python train.py --dataset="synthesized solo parts of chorales (CocoChorales)" --noise_aug=0.002 --hop_length=320 --embed_dim=128 --encoder_isotropic=false --encoder_layer_scale_init=0.1 --encoder_conv_stem=true --text_encoder_fused_qkv=false --text_encoder_qk_norm=false --text_encoder_inner_norm=false --residual_init="none" --learning_rate=0.0016 --eps=1e-10 --epochs=149.4 --weight_decay=0.2
Rows from block 10 of the audio encoder of a small contrastive audio-text model, named by matrix and row number. Rows with one number belong to one neuron. Each number is 500 + 40 x the weight over its row's rms, rounded and kept within 0 to 999. All counts start at 0. Numbers have three digits each.
Before each neuron's rows are labels from the 100 clips, of 14848, where the neuron reaches its highest value: "strongest on" is what is common among them. Only what is clearly more common there than usual is listed. The data: synthesized solo parts of chorales (CocoChorales).
# fc1: MLP up (encoder.blocks.10.mlp.fc1.weight, 1152x384), inputs 0-383
# fc2: MLP down (encoder.blocks.10.mlp.fc2.weight, 384x1152, transposed), outputs 0-383

strongest on: note D#4; trombone
fc1.339:454497523515540494465472510523499543477470516496490471510511524514544494509517438467562533536517509545510549464491505519477472496579475467497520501529472515516538477484491552488530476555520431457513515585437507457532442476469468502487465522509439517555564438524573479477519549478492521568453486491439534422409507439476512533516512509442460519492545451501488520437519553510516469525468491501475485522584475507449455541519523515450465496477488435529446500557533485496508503478494508520463460492464500497504543461492406450509500578540495447453486478486480490532490485518494487430517572545473451485502470461482508506490507499504469528530568471467485494509496497469545550491506525496532562453515505413528515486523566449506494458386547592506472592479557407479510516495458477436463371400497594592559495540587506520480465576512500512481556454559486464399511536581453516442451524509540409504505447490496507410484425533540531571463483492527489543443514510457459483467467486504494544557487524536412503477445471395519455558465546505483590511507518610450499479493480478520555550559446513555482458445491484478513533440541568463526502507463499534479546482519586552459
fc2.339:454481441497531518526454563461530466429541540494607484440497548510449546483475454525466494490397459562457471545483478414594480427585515437503495522574497492597528455545520515419496532450478560549571515479526480582498568493530486534514493429509458452523506525547579519474406484547480493434570453445496457467521504408504515472449438513470478558485497413508498453486560502497521466571491482500450522522576449481497512513520437533535504452516536538540539478508463451505502556566465490490461492520503471527502469551531450470484477552470488530476531517551410543516502521470432464495466469474486541463510558525548486440485531453492528480502492521459508583487494478491465516562584452491471530514546508503543565511485517552479528441472540416468500499420487506455480529525527538516535568588520421482518576454537494541540508476553491456521482491491507427507528504508486468457520474487483566516492424514560503430512457458545478519566450476466475543550523552516513512512522505545483564501460469536495484486426477492468533470435445533469466524427522540447459440506431470520483505485540500422474525548501551535497525450524464586484531508567509482422521528526507521490

strongest on: note F#3; cello; note G#3; note B3
fc1.685:533553500479550516513456475468459507558440513482455476461455505530562485463533439495499540499530483489479441546511465505496503541506485451501540521554514427483501554442515458563488419494523514452543450493515524541481494500557542483475508449464496564478500444525475510452484549483558509510536510426560458524566460395443534513518457479451475511371508510529463509559431478450475541473496523479460511463437476488514487491522508509565507528522539464539412523470446506513455486485556501511499453539526427541536436452529548587492528480535488540494553474509632500475472540466481426411440531512474520505470508581506472514526505605496539439558505510526519530508493528511499505396521473511534581477508524470530527519572492577468410568476503517535503590511456483474493467499480416502500502520549586403519496499524475480546503549507423477522489489540604528494551494481565534420458523548540527549461516503552487564511471483517554477438510539567526533506504518501511483450522539495518481506430498464484402517439491443482531519501351509549507507506480471512527531526395504553499461507491557446500489498541489406494482447489537559496511480502482504472538527470525505484
fc2.685:548526447469484418519505496457481553535480500458480524495430507513509507528476518524534485556463482448502481506411590461556494509525525524562531509488533468574486505497502572514579459579482488512473505465571514375428484462472482518491560530454512491426437480511453522454462511479530517491531462432484501549490523609468502545493538525440555546469472507460504475478432519601526488487495492508534560574555473507464480521535470520534560527406470575466470478524565465456492539555512530507508519441503473490489504410497478552503555475480509508473465481478520446484487402517533484543463489470551620527444500470486496566476467492482509484473499583608580506513469384510481496455516539500565521428465499517410501524513492459493458524508422550481505558541521535582515488495560463389497538458504518493452437495482464518487452473570465556542482572536479485518558468494491522473468481447496512479559430481546491457499577518542479455499441490480476475495500508546506420562504493518538549478499480489489480494467485558436486442528543453519492518535596536586515503462442510522466507485557464504489485465546474488488436502491505570500553522533513471560478542523516435501

strongest on: note D#4; trombone; note F4
fc1.560:512446485472470487552505486505517490486546589438462519545504524537487454479435430498466565534519544363529574480567508477524557434552481450516432475537435483510499506512495499522429537494493495503495552569566507505537489601525495547482523520523502483443516434497549510514552495418497481426430531447498497535445564521457477576428495566515494557488477473504533499476590423465528507517483500505509432511541484536483465480583484452501561503467521497547538513464564524541508447453494477488521407454512482478560513498467451473452460528512499526451441440543506502505497488449420484429515503499505482501487480529481569528599552495552473507538499481472461499530564475448491493483516517461465482497496451419461529485490513494450497509512487515543547556486483515475549513501494472488510472475508577481527512507544562486470413587493478501477530514404513427500494578478572587516465470534505433440456539514506479472498558553443521531536583538509461533527592580547521486566514485507505407522492545598463527501508524548445511424478503548494479509537478590482526511507490455435522535469482515559530482433490517417495460458498556467524532495544535457542551480486517566518
fc2.560:482434453469459514498499495475467527431532537515612552608497483509460460534448573490484484476510485511504496467457541440473521489392516528499461529538559465442434485562575440486438535482459552529549493464489511493489484556565493420490434525457504486429597501521544487467473497427498467484545525440491557384494539508505514486558448489486498538468538423534454470437568499477504498485494417485522509441548530513535466487540550513440593478499473451605513427544422500421500530533484483452520526548494525561500506558469502462464511480578567514550441461475528504541577529461495474452482482548538504456547532505477459461497509502475501510530498474483501475438456526571508518545587441480510494444510572536533477498515485492527492454446532521500531500458487509507478582504491584527489545497535461454511535462508497561546451490473518440475510548496544470505483397520469468498497480480570532476490499613536520453486440480480565479531499521501516562454498533487527537533507486468537499517501526452394462510500485492502445493480523510432504440500494555434500414429522530510540450522462486444524491551499503497486554550521484445571483455542525591542510548512523507524

strongest on: note F#3; note G#3; tuba
fc1.97:515510470442505478436494482516477518518457503468533498497528554600509571455447574562476500500494495541449450495494492460605459561449553450475465544501536467508434504506505506521543560447436537444531542514467552415505464554549485547430492501487485484490485467380489477485444481459460519476449427460472519516518492557476475467549484507537537453451494480508501573522454522457561454430498474455433563505502558485544453426511556552488475505513569466486542466556480495475478513456476557487550486532473548546559501481532492476451523504585493425485483492483537579479471477505476493449516566498489460538513428538505524515484457441467401556530489411523450467523480556489458461481501538472526541471479513499469509493502546469522432562445569565481563499519517530511527521609541520512498498465524573452524492546632522455485485481495496534502592486513475485425466500475563482413495492514455475508446507494537469529531483549495431483523486505511451521555558527528478502513446574548497485516447608488431481483500531462475424456454472547503546500485515554490510516450512524560471484492513497505518579506535514461514498489643535505488478525562496495527546508497577485484
fc2.97:544540462514463440481452534487556476466526500480437561576512481574538510448446499557513469495539480411437523548500533512509513467440527492570516475406488417437515504454467554483547516543497460545447467481490495456460557446519481568522536516504452554567473414437489517454488469541563517438510504506503496472517463532508482604474573496524429473533463497398512446522379458516497509540524480473451492522521521538493512553562510484554470514466448525454480515520560529491504515517550559464561473425473491461437494443504536534459586509477462492461509507537552523504506491525523493591539496484497525540454534485488521570488471507381515497441451511535520531476422502513483541480459514495467496553470582514503506530524540471525477521558518573519413524458544472490545489485492469479579504405494464467522439462504506541546478474506507483554551535523486592483540502545499482430505482454518406553494512539486536490489453533552495519509448437521487466462410398472443431518540542521484588510498469501496524559476482515528526506524487487522505476526520445502518538522446567548579505544563496551484551488540539571509538533525492541512512461502437497554531568537451512485

strongest on: note B3; note A3; double bass
fc1.92:448575508489482421514444518514538514512519472512496494517533590469492475454524449559476476470557479431495476488478521559514515441558503552469475510494436469466504474511464494507498464462498524410508433494470492506518523484511515574532564451546532571464444462512524477446620537440522535510574549459486454508541501461515511458534530538481480534533540479552467494558480477457480464465446530535516473491527484532413567437537491468514510509494484520567441474442511476508444535442498488457432541491465476475494464516514551515488525479496520494495509500434546506526442514476502524556520528571441586469427534527545470461564474495517543483460574566467559534525496539480536434483535452484475559481502523475514569514570474478463587453536509513497513551568396586437485468477417470479470494496565487439491523458494464497438514629488499532567491488530576482531446548503526463481479481590511529504466507484555517534503474459485477542470449510596530535524524463508509501439494537505503534467529468513509450385515484493510541511478413543480499460458440532554486484457461457542589418506517525510489560500541507497465460479484581598457469497463515520437451517565502476431
fc2.92:533466528484541485509600513495452571553471467408494544521533478536512563506541460555563530553551523467513529505434563506525463493550485500507550478525463546412537480489459504511555474497484486517449527527515555398423535497465433531560557469491507577432430516494445504530509544543471527527457442518477468498391506584450537547487543487529475488544503543510537543509411471560520480492442544552498523534496512438511519481548454487532503506468475482516520481470529401446479524476503496478397475509507543470452455401484591559513538500456523406424475539486505518536493506491603459544489461495467584529401494440491500501503451560471532436496473535514530511434479459531463524464509493589458521471534481488438465491511515512482477489481467511495495510527555511505508500482542487487491518459505531483455500541525537457431504453576496453559477536480477512477569504546555558434445493485470531530519443483513504461529522520507463543527527508488421456453450484516517465473541514498517483507566499525554517551489516527501492459566574479502531493512563444527486522471497540491460503390553507515516500489489456418567448514526500563462409549522575551490503584463533427474

strongest on: note F#3; tuba; note G#3
fc1.290:535507536482485518476522475516470503480440487480469508486537546604554533430461552521526497498520538528459495540500506516602501479451498405483460531507502444473463456471520493515537529438497524490492439493515556472509489508542471527529491524544484487525416488395477511516465513474534486502469536438439513524555470502470526492509472495526470489442498451527497527441452457495550421424530505492454541488533511503572416460512513499497517511501568484470537466585480506480544491494475566514509482467512561574605511473502461474476482503565491472446478516547571542481495486470456460429489586501478458554507498553499528527474473489548408548534487482510458490456472529500400483480541522425483542498469549480454537427455546429513402628448507568543582504513454539530510552560514502529540481527514563501510489469580540472503494444504529508496578464469412472486495523455540467420519504469430454537491488512509529469543507544502444484536455539492497500575547509586500556536390538540484494503417592528483519476485532483524383474501489500532532539445511545487515536499532530553451524482454518443501511513496504475549490460606554448481473496469498522588533563467522473496
fc2.290:541540507484470421447467532453518496475537500490441541522524497542528540462476504535472435505549506435398495512480543508531504484469514444546501491462489458459535561458488538472575535521508485591473434473523478428495581485498457571544526526554468541563499427463505508501446486523554519449476463534490493420528453503493477560506529477520404465546438523415482503551410420465507509520494506504458453489496535458514551560541490490499437441467454518482476526536541473482496471547512563455513482449520431431452476442503535596449569548492498448435498482552489553528527501551513476577535470521471496496437524459515519458444501544415513445477492503487501538491417539543455548493487478532443500535477550523521491521535538489533514526530519530522434491463526541489520482466450516548559519428495479505541514483517545563522484416501498482528527532527519577479525502543492481374510474451484391532523488501490506510543396514552495534535449407483485486482385410479505437519520517493487549504547503529497524582486493500521537484499566493532517498543509417513515450562466566511559509540560480494479545505551537582504593496508499568497521498483473528530542548546457495490

strongest on: note D#4; note F4; note G#4; note G3
fc1.442:552520511452468453538525453476478539484530494426514511482535500496510550513529491494485493501527513468422440494500521463512460476534536488492559523423464547528480540486509529433435429487485534493444514532467496509498543553505563540452470514483424381472587533444504529491456496485499564541488444544456457386426462436474562523457484502567487495501452488583500485552512483514499466453527480502466489513460514544448466479454476467512516546516495509492513521545539499468422470498477640525603523522502475535545508505471502478496527485525524461487473559549460522489498470479506524403538581452489553536499463489489525450501532566518473519506502388521500455534546483379411531433496503500479584504456530453510601505534432454457536522524486553465447458493473505460528509489520496511460505471572484530524526492473505522452477471469419486503498453470544575508509497400492520459528583501465466420477548481610530437550491505467501484460544532506488479507517547553577531500489504533542484479525552505479518529468600553519522500518491445472511509525439515510491440506460524540510515624487512459571471453483449503499502510521472472526554441564521460525576534453494495565
fc2.442:463528512489494501558453506443546560434562511533514511490543527544469471514538514490525514516526503520443536505518487454476458449482520484499452508469563504545445500567513541456498515531518469514555482551514504531478485436497495504517484515500484414473498490476489467493524482482439468517484533500421519551490504491475466515497491502508515527506427513475536447500557507422536506442501500582510490501526507561488459544443510419404478469487532545505528490499410477552498512531542610458424518453557449547434544522437489418475487539489404519513498499533539537551530519458500637452564506473489427519511467487508500496511593527447581573518497524517491517476435525596514442464484527544546394524437503442491542589499397412500559489499476481485519471453478446449517536438501513534521466509441471430583509452472486512496496533481405504533507489527538453418467454508508514524502446545489505464487539539447506516499483514516543532531524476500468503537515536534472528503524516491548519512483506526540447550546468480471481596382455403431506479515448506478469538468438475509496517544478406533462493563546605538513502493511541455524543433523495506497473485427525456558

strongest on: note F#3; note G#3; note B3; tuba
fc1.220:524539492494542538422477514541467477508459507452458526543558484506483505446470549546425528501478485554490498510491504488549440555457534448496437489574548482519463543489508496537511526499418441444508436470489571515504391470575496513495495481459449486485500442473472463508528465552547481417477502469480462484486535541427501603525497538544547496399466425559468490464472541488485552415522517524488547541464497531508498513489603503532509521612503449521479500458486482496612439467520509563520559474492535533545503488484455495425460500566509419512473443488565516461508549529496520443437582491484501525473476511527437488484470428460436570569544531502453537492476531470450523449501548485486536508497509485467465446456482470558417561437527517508540504453530527497581471466509491511452470467509498530478514499570504480450472453463454429519550436508441448476483524557492480423440469509459511577523496557477533466474564558495512484516481463491488558571534488520494527511468504528429479473449536494520510455526526462470509488478477567526573513468493495553497528480554536555413426446484550531482520539595532524504482504550605541518544467556495479507535532560525488520
fc2.220:521475501484461506491448563502524495399505510499507546556506499536498518476443497519388478502515505488451515506486576544518485462447498473543511533488460453466508538446561501475527534520440514543556462452522459529484579493509472494512553541509501508466472449511496458508441499479537452393523540486566564480554574446531500558492499422536474513573512497437496447466380499596562491542511496505421484484482468529502480481536443570495464494450410555494425562529528496459512509479528501501517497419515534427484538437515540557497551519562489503457472479563479526459503554451469468478462444487493587532512513481459465442513515522395572528437475435567521528482458593523528488518509473511494543543495560521534495491536517472498503496546511513464440558436510474467558515528433505498522536490554449478548452460545506537516514437464538491482478478523518486480535465540502466396504571415513483548478474517489499508510457529589536464566478490494480460493445471508519582533557507533412552509517408509441467649485500497465514455585506507505490498449501491488519529519461544500600483492540527474479499538481495495472511490520491532479452486502513477559513600552471538509

strongest on: note D#4; note F4; saxophone
fc1.735:451525526523438512568526547490492509543547529435524528565593467522533455445566518485487466525470451480495498503521515508544543422473505531449469503485498559422510530534445558465465459513471461476473542492500510457521470550549480532508574474388482517466478522435521459467552517462539509475539548421407481435547565492500513476443594521497464542457432481529513422475587465519494505450504453538514460514545500510448519462489483535531517504479525575507535534525550491477486406492544483552472571490519500494500496522415522488440535539589545506515498537469563502467450463442537555490438493497458534515441459524519541516560476535493512456475452485516578538470585504480425522443565511510476550489517511485470581496496454553455518490471443495491459512516492532540499478479488497513465525505493485497515513477476477424472502569538462500525516518520478515455399533491519538526540392517457543467481536513582528497466462455462488445492504526550517463560487434500566496545462476524524459532526523535575506475506518462543494509476437471424481497503476478489564454477507400511548477432537515419484457507494475508606489449526530575499577598452556462547502522434482485414
fc2.735:424508444456495437535510471479491536532480482527599480434524494521533545605501517499524484540496447479491489543507478488537461499558483444467544567515533476491457477590489528449561468532503468447517535450529545489484510538537518503508462477524545518421466558524493490505545468398532491553566556418460570441542523530439503544595491510486592561467511456519495483553545522490448491395519534552499534521481475549492489538557509560505522495541494472515583426558396502468503531504461536494449509546532473554415438507505468469462558479473593460460461535519552552603473485587548526461447406481551559583492538525447424550499493481575505486490488494552510432433499480494520453480555506483495485466500543520500503522547551475504494517473488530508496533463462481594467518481558516542450596484509522420516568487454481401508437486424542505508481526498521474519487517507484473494482453501491528449538538559483517380510489522516467491481506516507486469477484484484523461489468495432493526538468471527522574518538496556535473502479465430486477464542582509447473519482475512489532488500473502475550529489520520535526520489543472587545515529498496520515520575419518494492

strongest on: note D#4; note F4; note E4; trombone
fc1.702:485475461450437487429547590537514479497423506427515551500448455502468479469548471599582500517532522500459508467453454479557494556502549525526473484547486564523504485459500509510511480564462515450443487456461489568467424503484444512547519449539479520484462486435491495499463534515496553469481583473472595367507468509495498505478547466492492516580492499469458517551578513527518503418552502488422501494487512497530447412492522523567533497568622476498529487494509458432470518451496550584510544615463550511488484573539443519473502474471479516476410431415498532480488472517520471535480494504533528483554485498546461465482445460423468506403516539532565566507507508540503444541522593453587497461497530545454499464547520443492481459499520524519434487553499502531514525578489477472464502523516474469407476513486485436514479511525568531529532528508509477487493497470539417468464531493505515573476526515503538536430480477505438508503500486492529496566460508522496507485503583485486526505511470466511541421493548465560472423509379534474471480498540501510517488555527519510409497433462526513480491481570489547505472469567537532516489509494546527507461458508571480520
fc2.702:470453467570484577494532524414478528466459502449563494518474520544467503508558501495439481483484526487476534455475479554496495460493545405423453532496541432467499583496586489540473522485546544567477456510473530523480548452553528463508489522472523475489477622531454515558442529461508489525533520425507502463475543526422470464553499528517486448478511523568548457525449485467474455494490513477453516440521541434501539424527577557537546523515486457514466471501508534506462461500498564454541558540587529550477452531460511490519467382562499487537434464553476496443508543548510469492550434477499552489523492452615480465478491488498520496547520534489520453540457493544504557562535508475477447498507461476505464590464585410522510485530510520487556550506526513488472435531521486509457487524464490529499482505482501513486476445487455467479456506489593483533439496535454385507491502510510451538477512531435532582467532506495528459510499504467543569486441531505546512508534490506486468533559571468423520472508493471546455493535562406471518475456519510618445530510547430444625543528512463489525477418571484523499502514529582536496520509469553494494500520499506534474

strongest on: bassoon; note A3; note D3; cello
fc1.102:473492555504495488485527449494476516498525655496449509489501510573513462459446493438555535531524497549527490496497481517479545478516504468520541500571515481454465484510486484562460477505485481386474501603491572530470443484498450541499490522425512452522447480505541484505519498482528508553527544513459513534491623545487388506540558511505554515509474510512554503449493536489504497451563453535561485543517568611485417467474470516547463499463470480408479489454539493484518493507501458435496468506532541500461498468524532550430553501566455407497456525468461504481412473512505501444460491565475504490545540443472526500526533498478509517458552511510519447485571510441489509497495537458490502493570476529495485453508511461511495502480530588527534577474459473518509470512450448465481523513465478471580452541549471485451518500492545451515548438465479505490426598568588478505453442498500495490508580434443520548535488509504518490536515537523489423464506617494510501576459483621545529475463499451534564486457502496426489422471501474447521536534503535502510558467499492513534522508509583523480525457501494472578504495471568439501511549496567497455545477420433531549
fc2.102:460478452499516502459599472498507513503519582498446479505473538482491550473523499558495507572519418525503514527395515504504502508546520558525447544570434499545511554505458474478541511517457494508496488564458509513574525514543473523486523533536582526500489516561470546537492461481547497503517588462515455509498575507522494534441485493497526445507500489502558530498501571495380474572523557514458509500554442508479519465374486578465467473483542531487508621514538473512510557436496486587417485483484551435540420545529498549473493522579520516519509433540524587497499544522484500490489571484557496517528508455513495495519523505520553560481518494521509494479495540473450445546490480563433539454557508477495517426480587528515596505462472518477508530471538410572568505473508507461577543592539476517484432508408568545459519479452544473485563536462510504504488531486460576468465520499501524504476557477478495510510460461444479466532473468451564582477460558562577468514510449446448470459489466494488426470564563486445505505507503532518480537492502481541463453452533449463508532417506517523481484515488502471430484512440502518519521418528541511537473568494512462540

strongest on: note B3; double bass; instrument: cello
fc1.122:468515487515460519451435518515483574446491466496464506506511516435469574444559469498413491537522503400490562470482536538542528498505487520450469467471543534478490533513509544503487502501493478469466446491479511497492547452477510514515505552508523478488467516488400513417569501475497557490528546498472506481533502446486521501530565551515494545524493473553400507514565432438546506473477515495546442468568497524448541518493508503480528521486474512480432473462587419517515472471537481492483564496497508481467513529520533517513498411501515406482509492441524505488486491524544561584511459500478586447436467551495530521539468471466542519492592503497551535501499544485537522485499489508506531496569485485501486505497414468519632438529466488513401536526411607517501508469420472465469465568553546459443499473482499543508482544505512450553508489496478407568501569532493506516514479626518511471454484486509595537589503546424434483492436550516512511497569512498552502468455543534438523506506494507484481417582463529438461507525478493531535446474565525459469480436465476482453496452521521504490569481534564525461435487575598487434490528509535522488465497577552528453
fc2.122:568453582522531540551527515496484530551476504409542583508536473591545557483532550448550545502510562533524631450395517485594498511484516597521502548540471547432505475467510530539443467499489476521507506539483516433445558512466455493489536436479488521507464485495529504478462585547452497509450429566496508475431516508545511543525504484557429490522533511490491491528493448514504471529527509494507550526490526407531501475544527514467526486487491560570469509506569473457487540474487483462475469523488572480475503458485554552457432546527506462489420513525500500527520576439573446516460497483461571519438488472539490511543506518451544497518518538553529476435501587520454576472512475539494515529513482483513485486525545548509430504457490505500472507471528479468543539523482497537514484457528478485443504523541511510471504461511500468543470514507466482506549446550555549430473497417496595543467446492516485555559471618538556559517518490489409478431477478490501511512535512513543484503583491526541446559433519502473467400532576537478541517504537495497536483410515563475541486481495531450528524529489490423541499547553497528474380477499569508471507579459501487564

strongest on: bassoon; note D4; note C#4; note B3
fc1.388:456478533508463426503501437505468548456602588440457512514418539511519475460524482503476509487532500461498537457508422506501515497548498473521481510494470509464506506425475508542449482548479523435504531479458521548449525510507482572370462475416512435456448435475474526497552560478525592485505569474497497502513497469472497526477518569438503497519455511527463473522495432481481519506568524528520444518513558584483369455509513491473501482481476484512513514426523563505452496451447505418492488513501441455499487484506484502463537479543496475530552465489423486457479506470557521439514523538502531488485500425497518545597602526468527513490534507541571481567479513440471546440517508482492547489607455481564558513615520496527490486498508482559458571485484545506525532488410455475516545519514471438512529551499543550512483502465484494511496478481533515538527589497504541434566494525519473514503593491520447507599480452514491504451514547568524541518584541538543523500498532554506507495438532531527461474436522537432497489478480465435516525619471510472563506525490474441549504486490546531505516359554480503497498514504529443528518510513558509500542476519540534429
fc2.388:448525472498458448491558426503511494490529534502515507566588479490506457550513505531554458526583419513453512521513464479401461542489476512454425517530511522515461502530476503488528513482478458477518511468518610492490499543461505459550477552522537470508543503468495467510544445403509457500527488474487549489488564555475488572508488521497498529478554508510507522492493498470416483498601567509548477501521487564436450490478426473438503589538479544460615523547538572462503495488506494486521505485464523516460466449478479526478490505451452517488463467557616535602451526602506561481487452469592507558541539480475440564492412492531550659488537512515489497494519504495511509520518554469491522436460517510483466475503487570541547483498481536459515443477470435450570483428572510462508488543490487497553425446477454475497463554504545525495519569430553468422482467532530516479533476496552471488522566571475598456486535489541458498536503496465494490510480486499492508473488494513536530477489431536521482534535454503528455455478521536461485476582556471494445512515475546488501554506468497528562472518467522536430482483525479513565506437489442477617501567490565498528

strongest on: note D#4; trombone; note C#4
fc1.629:498577544404564428430454466496459539476504503528555515452549476504521473490524546493557529501549523572499465467501460526518481560539541525488470484520536434502456507562470482451502512571402449510512579498527540468433513469510505482501461516506498492501434550564474478469436517513535508569528475508536413417503492508541511482478525502493453529533541558503487574519564477506472501450567496530512516496369533515474491494472482463507455536490518462406367524506504482535534548462489499517580458594510533488479391546518483559468504549479477441483517500391507525466518523498532520481481493600412523475491531473486495514501456574565414487445503507469553487479527553520530473476526479464465485556477580489599574477463540500514519464542461508516517532505512503492526489558498509484501501508492516484426505509467537491501487497503521496525478533557520563487457486513544475445498546445500404533496424470465557492494472533538607454497498461516450484443506500477542542519464469504489540550539455501547566523508587499522519441500542493545435445514489533452538508512502501494600456448515429521526438463468530502517507489543510492485551482598535457535452569567525476540
fc2.629:494450460485514505538541448489516497474519530487590511457442499534520460521528559405488512460557496455488502514516461557487488497529478486425548503522532418515460532602581492492492466503508504512516493508417564499440501442539484460442426523517564525450567569601514456456561500454462462461528503372483499429535559509454506498566537530514505508512522539567509511516566499445508447506500456516521550436498532479496487442555563536460524540527524474600524435518428586472479492517442520479538499489479507604467487572485508479467508494537538523479459457499457530529508480482569574437502480520538572522568514532526504512518525481507514502550454483459605483411510512497495508463548493456518472515495537532478518523513589535547475500488468546499582541458507512474518495523487574527403515527479461480461555523473438516556466491495556386501472511533549542512452527595456404511524475500526524483490529573515550453441413469457506458488525514514512516465502534528457551447500511446536481552483555480476490484481460464521462509476556519422559451487493502471459505454516469538545461520484473526560489462544458554465542479519523462519502525476525582528476550488495538568

strongest on: note D#4; note A4
fc1.697:484468450471553505507585483503473487527530512456627513516549439521501495513510517561522505468494460526493488545521419509484506463443506460486490532488485522448488501492483564496450509516439527514537448483503552408549493504495511536493367466443532525500478492497490496474544491469586502463376479481509466488466508535488489527512584513462546395393432444528515557465481549492514529496549485537546457409473499504518491494508484548512512422497617523491516550625562551501497552509508517477520518526503484553513461567518523475418580445519498474503476497439547508485511511544526452466496505506470524507503495521544488536536488509520488529420515462446542489472521519489443427442571457566526490495472467441459485445488508476519512490493534513458505495484495472522551511581487467496490475548412451463540510495500467494454479510481473467507484484399524464505541482517485515528511506504576552459513621501465520549424578479534477548481471524454386530562489515556517535593492503523485510521463535550444383508518501595476503577454466497527499470518516436484575519435484530489516453523553430450500450517488443532501515520524517524492490546554512531496504452524534472437
fc2.697:428500449514502543433541491450561549566469501455481511530507480475524514480495543495465524428502435491422418498487505451479516532479549503475419510493518477484472506517508458592469505558462425497523472487506488558449507547466460467581447509454485525534496541488448494451559449512514581474539562492480545463534530484510592465519444496460432537517462501566477442541483531567514547541552536471549525520532492520462525478544469525465507544504435513464472502602504509570446505469559559461472552539515539412483456478470480522470505480527525523554458489426548594467578538559523435515521509470518466441489541503557512491517462485506511532546560488514471434464536500514447518549543451510423449456488489490500519519512434429537566418575504548478495507514564523512465568497523450454465475503452523478541520418471548566496493389439562491462570500456520459533451480452505469535530483502543460480498495454466533489520493535448506547507541517542543544513482458470517500486497419523549504498440512525477607505553454529540458537454473478491421498534485535519470518479539522459490517536461441457483502454544484520543458623512567528554527459463485475523492543430584490514

strongest on: note B3; bassoon; note C#4; note A3
fc1.351:434493491471475401512483508511522562432554530457503514527427585473474493452457455530445509539473519471493482473456490545529415469560590504513462528490501475474492570505475502537454463476500493413517422516476480565474519475523502554461494443422479450500495446509461514514599538492535583522523520496541511535499540436514497511535518474488542500504466523545484462542537429518500486513588548503535528463469551543465407446470496496507502515469445554492476539451460527473502508467458493402508484501501425555473472487523490521486553500586465467514499505461466500502477519490546515419556570503451525451523534434453456509596585536455526490514538503499585468604502534402482494492524479477481492513608449485543508548548540507516483488512520484516485477488473517493501497476426522428468509451503519403588542515515493547452518538528521539503482458494518415509528573512567449465548470490512485529491509473540510534581470473534503422504488563598477522512604588485534517507495569574530530505470499519522508425496567465470476503427477429486495525540475500481499502515463474494530573533556578499454502418537524489482484467503527494522481478566500498491579473557544501445
fc2.351:509563520447498480489541439491511467472510540518511491474569462507533465550542513485503438542568505512448543494500408515473462570503429470484425519503488522517509502556543470464558527447485499498534485470500580450532520511439541477539493556545508515522561483574539473561517491423493460464440442482486570445528559519512482587491492522533480501510559468514497518498475451431480478479559556518528441512527523495490456484487473525436469585568502507436621530526549575388471465512530472476461507457460535542472469493479526546511486524463468498434523533519598519578477537540501542456477457479542523568486496472482433505499428505543544578511548486492437499560506584500497550507504543488532534487468518532527447471464521576535556459508487540479485429481506456447546467407566523556477532514491488530522454459507484464516463590465553537441493515466556481452485505506552549457524474493535448529547598558471564480519545507517472484551505464478489463456508505504544494470500521504558518455522455528503507523531426490538467428478526561485484454583542472481432544523514594466500516506420517513550454530470531532411519472552474508517471454463468499634494526517551504515

strongest on: note B3; note B4; note C#4; cello
fc1.90:484461544490528578480568423519484547485528486513525469517458562457501563502470552548430470558489490479548515525485491514565519559490498503513515476489500513443439538511454486489467521531487509455504474496436529483496582481496569540468420536462501516453543460515434456498555445456479510475515559526513532457495488516494504453522513527490497561539548549522430470455491386487526459555443500515475502557608460457440495518518475479478483497464439501520468472547492503476439483415561499445474466506471545449506581641505479516513533490493518474466512497484487477465523534479492517547458561538440539538386525472494546508524463522444511511484581519455593495535473563478557495497490477480522519505548491473539565482572527503486535453552447480484462541573524503464455521458457546534421419513520552422474499480465472507526505515525480466540457476458557482488490563554453452490488486604533506485393494541511527579572504536537429483512404446493487532489503499477474450417483609610493501527532522509460421472521463558427545553498485505499500474542527526501511492497464487477505501491543514539507509478501500510496432452534561505452443532513497442512534565533597522474
fc2.90:551497588450582491579501482475458517559504486496508530421520447576552452473516565455544543488489518535488551502439507506574445436556500535553456472462540581495483466482506542587444493583431404499480461495561480447520501585502467481477534470575547429438455513464462535473431598509518499513455437580468548539475460495510526564525519403499458534464496540514507487501490483503474491465473480537542554515469544428430493510576480491427481529454481509492491438472476430470430498506518515453425522509509491453526476443454540498435385559500554544476466434498487479446556493490546495496519551492434503465470497514503470461530515518483585508539509544604511482516459535520459442466490535507494478532464499527477510518485449483465497534522448528453440497476467533488470530514493521557558459464485439461470508447458533538475504468525496532527464519464514453472509429489553560534506485473523549506503508464477448535462507577487573559477557523522465486520487500526543521542508487556549546482561524555548459450528536509463495448501514517464476563537526471514545487415493542487472499505488488494467531546500418478538512515536473569481402527469513478516525522488591449590